From a checkpoint of a small image FSQ autoencoder: 24607 training examples.
Rows from block 5 of the encoder of a small image FSQ autoencoder, named by matrix and row number. Rows with one number belong to one neuron. Each number is 500 + 25 x the weight over its row's rms, rounded and kept within 0 to 999. All counts start at 0. Numbers have three digits each.
After each neuron's rows are labels from the 100 images, of 14848, where the neuron reaches its highest value: "patch colour" is the nearest of a few named colours to the mean colour under the peak; "place" is the part of the image that holds the peak. Only what is clearly more common there than usual is listed. The data: retinal OCT scans (Kermany 2017).
# fc1: MLP up (encoder.blocks.5.mlp.fc1.weight, 640x320), inputs 240-319
# fc2: MLP down (encoder.blocks.5.mlp.fc2.weight, 320x640, transposed), outputs 240-319

fc1.52:502447515517495450499512478486546495552475513467502456510498524490492455475467519539489493479523481502497504434499505514463461458534577494484501514481481505498495519496515500457511535444486529505481489482507492534460475554571494492452482492
fc2.52:463512512519507523478497491512535532553467497512467526501508428476522517502502548523464503472542486501458500465467475480538510477486504462521513470504530538507521505520473445493462461511500466490523487516485516448463520526515510511522533495
patch colour: grey
place: top left

fc1.389:527550487522468505504487506512503511478509495513506486511472491498492484465482492517505499475462475503449527514475471513486494536478533513525552489489490488507508458501500534464479493468501498518488524481555498491485536459476492519482489499
fc2.389:505511502517470547524514513457506491509495538460496475464512544525485460502462529497482546403503481539513495495491474490522464512505502545512542486495515494473522475519523547485503499467465474449474490524504481491512483525500497503485477501
patch colour: white
place: top right

fc1.135:501486476505477470497547503543492480449503542508509513474514472513495540505488502513543555474507483436499497504570521464464491512541507494470500560493534446534506474451523478480474481567504472501523508500508496504535468491494455470494523470
fc2.135:515497494507493536532526427468504513510472520523507505551478468514533521514472497490504493498512538516515501481501510492508487529479493473504486480486442508513521495494476468499512508502482456507492454504470489520495484505458519552479514501
patch colour: white
place: top centre; bottom centre

fc1.571:513544510512483504508496455470511484483491499491533481512450476489512508511492450490532492457494472539505475470494481507529461475534512474495498552527488531464492514475524472473490481491505524489447489483479524538464507498490488502529491459
fc2.571:522524473486518492521477492504455503471514489517513526486473500516449481508494507514538497522472497509528484485485509544397499522501512513478499515494546542500473474465542529502531492515510508566486507504520498556534511493498477479500497497
patch colour: grey
place: centre; top centre

fc1.518:504540466555515489492452510502468505517456480505516482486438503513490508477503499522499494480508540526503508500496517446480511514506503505502487535505543487504509445453474470498519512537471474499485523515503506534521494509533469504488473522
fc2.518:505517525548487541539492533485542501529508520497509463506477495517498512510462522487506525452470478521535486480506502503492462507503512490463532472473537494505525458501529520504485506508499529518465503543510495481512498539464500505462473492
patch colour: white
place: top left

fc1.229:502522466486495496524442494500520479509473515485480497511539462526528492486471539488530493462521522536471470476487470498499521440480507523498512492502532511507488490475494533476519534530469485536481503505486466490493492533569495512436433483
fc2.229:533485517497496516528489483508517497506457520478484515484506424476497511518497527491543497457498481505481503480508495527436512496486525463536509457473463504498530506464493450496443473544513465488520511517509513467481518496473522471522506513
patch colour: grey
place: centre

fc1.157:461511505483484500509557521429525508468489472479481457476484512474519475521476522496525481447532486493499516496504507559488470499492535554505491524483482482490478522463497517490479540495460485488475505521499471448485483492521484489474442503
fc2.157:491506488523449513483516420451503504533479485505492508524499481490515515510454499501510501465541515490478515517494501491446515497477494508516481489526452494500535530492484489489490516490481442514533441510499506506486498493500481541484511521
patch colour: grey; white
place: top left

fc1.167:509507526523485530526492467503455521472473493534491466519472473520520536489482523441478530470502466500541465507531477541515514505471508534499513477539480502501457489475472567473511511502505483508474513511447498483510461485478518474495435458
fc2.167:460498517499522468516511526514470525511537525473474508445537560498489509489512519530359518485488507464497457466490451509635505502487505502466530527520520567499497497569482485562490486464516515490505495519495498455494525482489505473501525475
patch colour: grey
place: middle left

fc1.92:484488528503464476501471558536542459483460490483478480477499520488531549486499485493524515492474479498495477478507503494517522477480532523494515488529504464505520478481467498511480483492470472435485550466533486512505498487509517508509464516
fc2.92:464514495498511444510505485478475507514537483475471559485523504504494493503500513501461465535509507473488495515535506517574490496492474514506496591519506467510485512520508461493456503512487512520493473486486499526523498515484496531510501509
patch colour: grey
place: middle left; top right

fc1.46:535490464499473531468491492439486518496483553544487530483528459476467509506512507529542503484505480474495507484487531527453498504481531487547519527469513544474513521483507496476487482515538460449496489516529514490476486522485458482467518487
fc2.46:515501533501460550534507496466495498517499501469476484489490468519511509516503513493500531457506496511528511483513500490552505519523512482470500472460463511523519511500508498490524534508500479544501480522501505492539490529460503496496513538
patch colour: white
place: top right

fc1.111:476519427522465514557566432481499486489477490484474475454530471448501475511544481474580502503494495504497511510496495520461485481526516535543495506519524514492529428514494498439492526498484482553509482506490489557533501492504471482469502478
fc2.111:487530557513468553498518529490517551538466537497510439495457503525530495507487554515513527424500488520497494492451506482467498494467512516476543500478547568461518479497486504496530484536492534491486516529510524487501525558442490484486512481
patch colour: grey
place: top left

fc1.395:517565532479514464487485503473507469509508495481537501458500530492523471514535518496518503518507501473539477499509424519487490496510483484525488529518440560508512480489508486512507484476508476529494491494449536563526490479513504464522499467
fc2.395:531527456496556519524507481505461496429496484479511543505516495497477484506538480515499477527478489503509501495439497510498487507498514539532455543496469551516471506500526488485505480526469476518485489487507533532523497464543484493510507489
patch colour: grey
place: top left; middle left

fc1.35:512522487534538465510478510476498474490508475509487489511477493507465478485465507485509493457503515496523494552481468518493458509489470479510508494521551488491513479533525508515487496473466505490504483502500526505468483528481498487497552481
fc2.35:487491535473513556483512524528513533513438568515506500468513487510491512486519527536412562490488477494501482427431515484591516504492512520445522494485516534497504510549497506534520474499527504512513527521515519466503536493470531505523503462
patch colour: white
place: top left

fc1.312:542491476486522480486535508471524506490480488469509507492540494528531515477474501563552518520486412537470494503497505552476518499526516528486487517496489488520486510481498556504392533511492479526487512465507480518514543465486467499468492449
fc2.312:516514470465502474504452485522491482419542484496487534514513482519494543523546499491519477534513542520521516492545460511477498510498482472520452511487449553551461527452518477504486491494509470523482498497506547502507484497538480454500516497
patch colour: grey
place: centre; top centre