{"bottleneck": "fsq", "downsampling_factor": 8, "encoder_activation": "squared_relu", "encoder_mlp_ratio": 2, "encoder_positions": "learned", "optimizer": "adamw", "epochs": 149.8}
Rows from block 3 of the encoder of a small image FSQ autoencoder, named by matrix and row number. Rows with one number belong to one neuron. Each number is 128 + 32 x the weight over its row's rms, rounded and kept within 0 to 255. All counts start at 0. Numbers have three digits each.
Before each neuron's rows are labels from the 100 images, of 14848, where the neuron reaches its highest value: "responds to" is what is common among them. Only what is clearly more common there than usual is listed. The data: retinal OCT scans (Kermany 2017).
# fc1: MLP up (encoder.blocks.3.mlp.fc1.weight, 640x320), inputs 160-319
# fc2: MLP down (encoder.blocks.3.mlp.fc2.weight, 320x640, transposed), outputs 160-319

responds to: finding: diabetic macular edema
fc1.385:144092158148109154158161184166110080100152142098112197096154142135091112176115179074145117057229102060178106182129136159148113146129139107107164147135080132141153111137115150100103126114158112083153149122117079083038124131193100146176127109116214168157111126121135128132081096068146153124186112162176155173086117101130099134099139131101146146102133120147101091107134101095136132102128192099154149220073104124160124117204117107125110083138184078106096113154120161178132144087145093
fc2.385:140173216163098136092062115135202133163099124103165116143128101118177112176032156079119077125152125129113124085140164121130141156066119117152147103095027149158144051122064148113145099143163083125107087113101118228146073142114136078038200115121092163124104152153151150082204150223092141176101125129119108131146098141104157088090142152164159109092149146088158092144138107085135129117156133146111172124135162130075120099088154227115170140207127161115136103127123139110150091152117130

responds to: finding: choroidal neovascularization
fc1.295:155216124134177133127144120178080086092087127105145157145114173162111135144137153156152119160152107083084104181124155074135131141142165093118127120084149146127144134131112128142082142133223124151135176097080115133066169110183116148167168122135107134220143153125148110107126148092113129127188198160095097183111160123101120122170097137081193121136163148144113154129166190142137164167081157120116138168178120121101105121078135119120085164139119082098145219134091127124087158106117044
fc2.295:187169143160132138135060101123212095128124112180155133130153079122146157147081135123146050220127140094173115060128104147124079109137146127154121131211148122141130146118153140159142091139089135156131053156221104102184141148118128114057130131110144141142137100114150120103188128170104139170118139132173147156101079096111145116119161130178076147122139102118112089138110075113118117158136092134176126100142153162042139125119111097166179086113108126160082111109109184176149067130121143

responds to: finding: diabetic macular edema
fc1.496:071157164192185152129133118112118091105159152068157106138091129114103189160056117131206113106119103091144136150137161109172120087043064168098171109145115113190087198107074127094073109140170111115202168156111130141092180104168132095153081114133151100072150107160162098115134116086122134137185104113125111080144156123092151109115097137136133129137142136144147146081069116123135128134070202147107116174108139130203148183124053146107071146140145107145101204127111112207131126090119108
fc2.496:102137141112155153102100136157144163133166175097116164146157137133151147136131151106128207156157157103092126172076148152124114123157135098161176092095068136158157130092133099178106128101178113128119139124051104175098101166170135120076229155092103197176084212105054139086151173179130108121070079105099105092142146163107188085145112089118172149132143158092138101109116113124147120116210111141123046093157132085117055099134140176116149105141167129112166108191142166084140153124113144

responds to: finding: diabetic macular edema
fc1.336:100168138100110134114139106170117115173120125126112120035121133167128135102132071144134116136051125134149152147109116142132072100113192134117135156076123083086128165157132162133101148078165165045123255114133096155095161107099150098117110100156154138109159086181147105103111105013146161143143137086076082095104123129122116100170177134128103130131114198143162136047065130167161148150134129161155089147160168075192149138145146111151082116106076166170152176141095082176122154138128092
fc2.336:065154230121089121111100080135182127144124110159122126164065116124155094169095159098160101164113063172183097113162127125145139165178138089108089147160166151089065142128001160188143141145129130146132055118112130098145128091105137160103118081078066136083108090076122153119161138208135100179129115157138163089101094126113136142117124127150148118109163169134142121163173115096109059141141113089136096082148099133112145199095213079140155126146127097145134135104136150096142132154119134

responds to: finding: diabetic macular edema
fc1.622:128160108142158104138172108132128096072143182140133124117122126080159156160143150082092121167127142142159096157127139116144160110074149161109151111137113113170120120135144090117118072144171148116073131088133113150190127110132137057117128142141111101136152088127145087124151065077189087107149102169114133093150062129155154135131125120109128071137113192164109167097133147163136083150119136161190094134140130080069168153143142124061175118159098145028137158112173143106121169082154158
fc2.622:102086114113073076105092156067099112135160122107129160096140144114129155141152100132090131205133186180102168137086124118109185103163116110163132157066182133076122123147115108105139160156127116110110125108063104147073108125120147136096100143119136099130155127103142139162084094102158154147122095108117142141200105167186117108109095164061152154111154158143135127144140177156109161114119195091112079139038144103128146142136162199113138169148135093123153154164127105120098239147040146

responds to: finding: diabetic macular edema
fc1.184:085135134086145136163140134197127115088110153187109164145103161137147093114117108147108166079143122144140172121140062140106168094151130182131113165139135173129139190133152122177134082165141149078102124126127100085100144109116119093165088097181122056165130137096109070081151122106190085149168082139150137176128137109151097138148144180100207162078133107171103106077103116171198148096136173096093124155184123108135084112110108088137115166179153148121154144140125126116119098135111129
fc2.184:077108103107146132113099104101118121088130082146125067177121145164127111131078120098122171108122123126136126114172099065132119160132125158128102119078103162085103138151158155095113151150093154141115091153255140124124167145098121113154144107157116102071144111147069088180106109045148054149153155127182051088138164140155114136217114179110130089129116113208144166056133166155159098188064084119124135137095154083166131111120103172131100151148125103147113149131136078233110152115106131

responds to: finding: diabetic macular edema
fc1.593:180120182073123160120149142169102176148165073053142101131137134133160139174124107115153120121091100084091182125113155112168139108150146158094160103111113167161121142107098087155145135112200142124124116114186139125097132150150119110049097112110122157128147065099096136093125104106132102146062100148175120098183183098126080128110087140115136087123092123176088099116128136146119115104092114165117074151176115154088148140117123144132112132124153071152139160145141170135143072109152106
fc2.593:114136131130104130099142097122101122163202179117139118142117149156137169137105100119124160132144185161119098096144149106111125097136115083206139113114102122138120147132143036133116141121111151105110178127098111168079117129159139096164108157159118141123156159076081178150091121110135137186130169055099132174096098149141192131000117145098171141145104121068146150255113144127151109094146135134122127117081097149151084130177148128126109130135134123125154159138122155103119142133105154

responds to: finding: diabetic macular edema
fc1.120:147165124115133141127144166172145138143103086108137099164145135176183136086050219104221104174036070146117138103209109124100183121169098100110127123136070102076103103129102126150119140152145124120162110182132156139185115147168128165169210086169122118090086104149138134068105130133083149128158140151206065145178118083097134155111194143125166125086129123134196162140125118148163099090158133129102130134140153093145177089117066134153143119088100163121114147167089118124107155118068072
fc2.120:136126058145117154146136109134128140150066096191098133129157149154131133106106113178097142129113115153156178109122118123109101121137164140112090123147111131110136100133203128078123127144076113111150079106204063118130144143146126148166069112127142074096142108158129089154149101126163072088115094105168115141126100125176150112182118151144093130087112129160059190081091128136104093199102163119167133137111117123110081138195129118154067176151123125179124154144171089148107059131103121