Weights of a small image FSQ autoencoder: encoder arch vit, encoder norm layernorm.
Rows from block 4 of the encoder of a small image FSQ autoencoder, named by matrix and row number. Rows with one number belong to one neuron. Each number is 500 + 40 x the weight over its row's rms, rounded and kept within 0 to 999. All counts start at 0. Numbers have three digits each.
After each neuron's rows are labels from the 100 images, of 14848, where the neuron reaches its highest value: "responds to" is what is common among them; "place" is the part of the image that holds the peak. Only what is clearly more common there than usual is listed. The data: retinal OCT scans (Kermany 2017).
# fc1: MLP up (encoder.blocks.4.mlp.fc1.weight, 640x320), inputs 160-199
# fc2: MLP down (encoder.blocks.4.mlp.fc2.weight, 320x640, transposed), outputs 160-199

fc1.506:483427519481489556498466535514528472507509497457500453558464453445496547481509449524489554460502439509487501548567496510
fc2.506:492565549552494495523549495535542535504512526559478530480503490460436462463510484481536463530462505470502525374477526568
responds to: finding: normal
place: bottom right; bottom left

fc1.184:526523504518535488502468489534503431502500519547582482435507557471496516502520429520486523553495521523530521522562527413
fc2.184:459445509506452443547534502403473510493553418555507457517451469457478422481496533493496468468479497457568503471537499486
responds to: finding: choroidal neovascularization
place: bottom centre

fc1.544:486533561489505569439507489469488431536447496447579516488464543445527507464528523445530487402453499456476492503432510432
fc2.544:530531483527517545439486507512645494462502461422521498483477486444545574532450571416502473516493456555477499504477465498
responds to: finding: normal
place: centre

fc1.233:556493486470463525496486527542443503487434523524501444478452571455588517504495458482444495507448466471492479586543565429
fc2.233:516497433547532559473458518497501484582500527551526510479478465482499533426529506523462487395508502484504485495481534473
responds to: finding: choroidal neovascularization
place: bottom centre; centre

fc1.619:464468525491502574494451504509504478454471439508530524529539514456488503470544550491516501409535515399448546554504531554
fc2.619:546496593548513471524538467491525509598529479623519549431473427541553493448455562404491426607494448474532514436520520460
responds to: finding: choroidal neovascularization
place: centre; top centre

fc1.173:498440514581559452485539557472456483467504496456511525534503550480427406552474493530495493492555503486500479478476573531
fc2.173:514558490563522534462514509576500517555502636570511597419509469503567514484499475524421540434498486484457534439444545556
responds to: finding: choroidal neovascularization
place: middle left

fc1.23:458525535470423500531483548472487447405504441469483505491495505539504535492544394516524548502566544507553589508459544469
fc2.23:556515538399451518484511518495534559499479520500476479497535527447535425490466430512507455424537549464478494479548486547
responds to: finding: choroidal neovascularization
place: bottom left

fc1.593:462533552494555544550468508477541469431505481540504572530552479575483597508555518461563515475456462479456511545474543456
fc2.593:501528466552513485484529472541551485584525511502524529458474516523546534506489520430535501467525478380486536434492524522
responds to: finding: choroidal neovascularization
place: centre

fc1.49:452462470497413502472480561553541473495388466512515488532457507497458545547499476522535528493517484538450500453538529503
fc2.49:495462421493477531556510511505541471515556479489545552504505480570486603393432518447494425511513555437508541500448487466
responds to: finding: diabetic macular edema
place: middle left; top left

fc1.368:504530501551474540439467502514499485461447529470558506532553532488536482518546547474485498515482467455517511527446503449
fc2.368:446530476496512500518485521549560479509523504350510473498504498510498597511513531491531555526529494520523445513521476472
responds to: finding: normal
place: centre

fc1.110:518507446528558539476513534475459464493478508579507499486510497508516472525497479504476548507469415538549506572544523504
fc2.110:480528588605520507480490497515587500483500508504568502466486405448467390503416529457496423491495475405531473339520493513
responds to: finding: choroidal neovascularization
place: middle left

fc1.561:435552512548486512491534530526536459438476529557466514486535532471458454448504523446513511437436502552457543469447515505
fc2.561:470455426466527495528495491500472545447496531453536484552541483502513485531487452523465486473473486510468466641419498510
responds to: finding: choroidal neovascularization
place: bottom centre

fc1.164:435489513458509478518573561508494475510464509484569542482557558520440511473502521523552514529481457524550606523453549498
fc2.164:447549575496513512488478483486568505394519475503526495492502462507478488546448524482473428440425493378466463415450465530
responds to: finding: choroidal neovascularization
place: middle right

fc1.29:523562488607470484527468493511460490528462513565514500529494567536546475532563491501470468451459495460523471393525554511
fc2.29:420534476524534529490538543545503542491491555382505496547507476502430494554502500546535572498550496511443476557476501583
responds to: finding: choroidal neovascularization; finding: diabetic macular edema
place: top centre

fc1.361:493473497506548475545470500511464482492507559513466556474563510532472402476538563556482505474461474504597472487563506509
fc2.361:525586579549481502468567467537475544516491523507511554480523433504551471479460446471521482445481506456450516517464521555
responds to: finding: diabetic macular edema
place: middle left; centre

fc1.592:476493518556498549514470505553475489548522483573502481425532482569490518521481495430503568516520425507443584568478541479
fc2.592:429479571485449490551510480510458489428520541395510468521488476506439533539486528532554506570479561513439475569435494535
responds to: finding: normal
place: middle left

fc1.617:508536488465513585504547547472516494490465493469499433457516531487534494532476521508513490553410381518453448498455535515
fc2.617:523459564460473470510527494439460477441484475553440500491501507465486452451543463516508410409421581508548504469525444489
responds to: finding: choroidal neovascularization
place: centre

fc1.120:473525528402504585525523580518392489481536482455474537520537521495549526528429423495472455513511477533506515524466515556
fc2.120:485518538564566524475538506584499519539487528609488547496525442595531468505567499507529560438558400529499483532544550565
responds to: finding: choroidal neovascularization
place: centre

fc1.412:574489468478566531493480449508450579530523469529511475494526526451511528573515440533596603491454465521499526530519464515
fc2.412:495578544503507526453550488551557497441505512539507514452475513505464557565499580446486470519437497523444528389403513492
responds to: finding: diabetic macular edema
place: middle left

fc1.552:447522557483441486485390532491513482493473490482500479486472472447575433544507504461435568518505507479516523500470572458
fc2.552:484545429594538498498490449542491509460469526496465521567514495502507504439477524504607489610486414457530515519588484509
responds to: finding: normal
place: centre

fc1.52:483458478499516550523517538509472559466414494480521493554535465567442452427486495480500508464438449515466529470510495505
fc2.52:522498563545499506464525468452559497540506431569501509455452486495518501474433501458455339439431570459468499375531491434
responds to: finding: normal
place: middle left

fc1.222:488482453459540526475501569545462540518499492490541543531578479482517531588427546468506483590467522477500468418512567499
fc2.222:435542601454456475523536550504480512521541556433504511494536474444443461585585474475553492544513445431520472525526494514
responds to: finding: normal
place: centre; bottom centre

fc1.359:502483515424511486517558492524461435520552475543406478458453518472441510511575457464526523469509473533485540534496503543
fc2.359:499546485484472507551499513546496503590569506488566595479441522522580488494471542500514577482555506412470504556466548517
responds to: finding: diabetic macular edema
place: middle right

fc1.548:508425493491540573497512507528515427445498449482527530533438439469523541404470474520505523462544477482430530593419533428
fc2.548:486541493597512474515529490538513531663511523614496561487476501551507459493453511484503551494558478462531537421555533573
responds to: finding: choroidal neovascularization
place: centre; middle left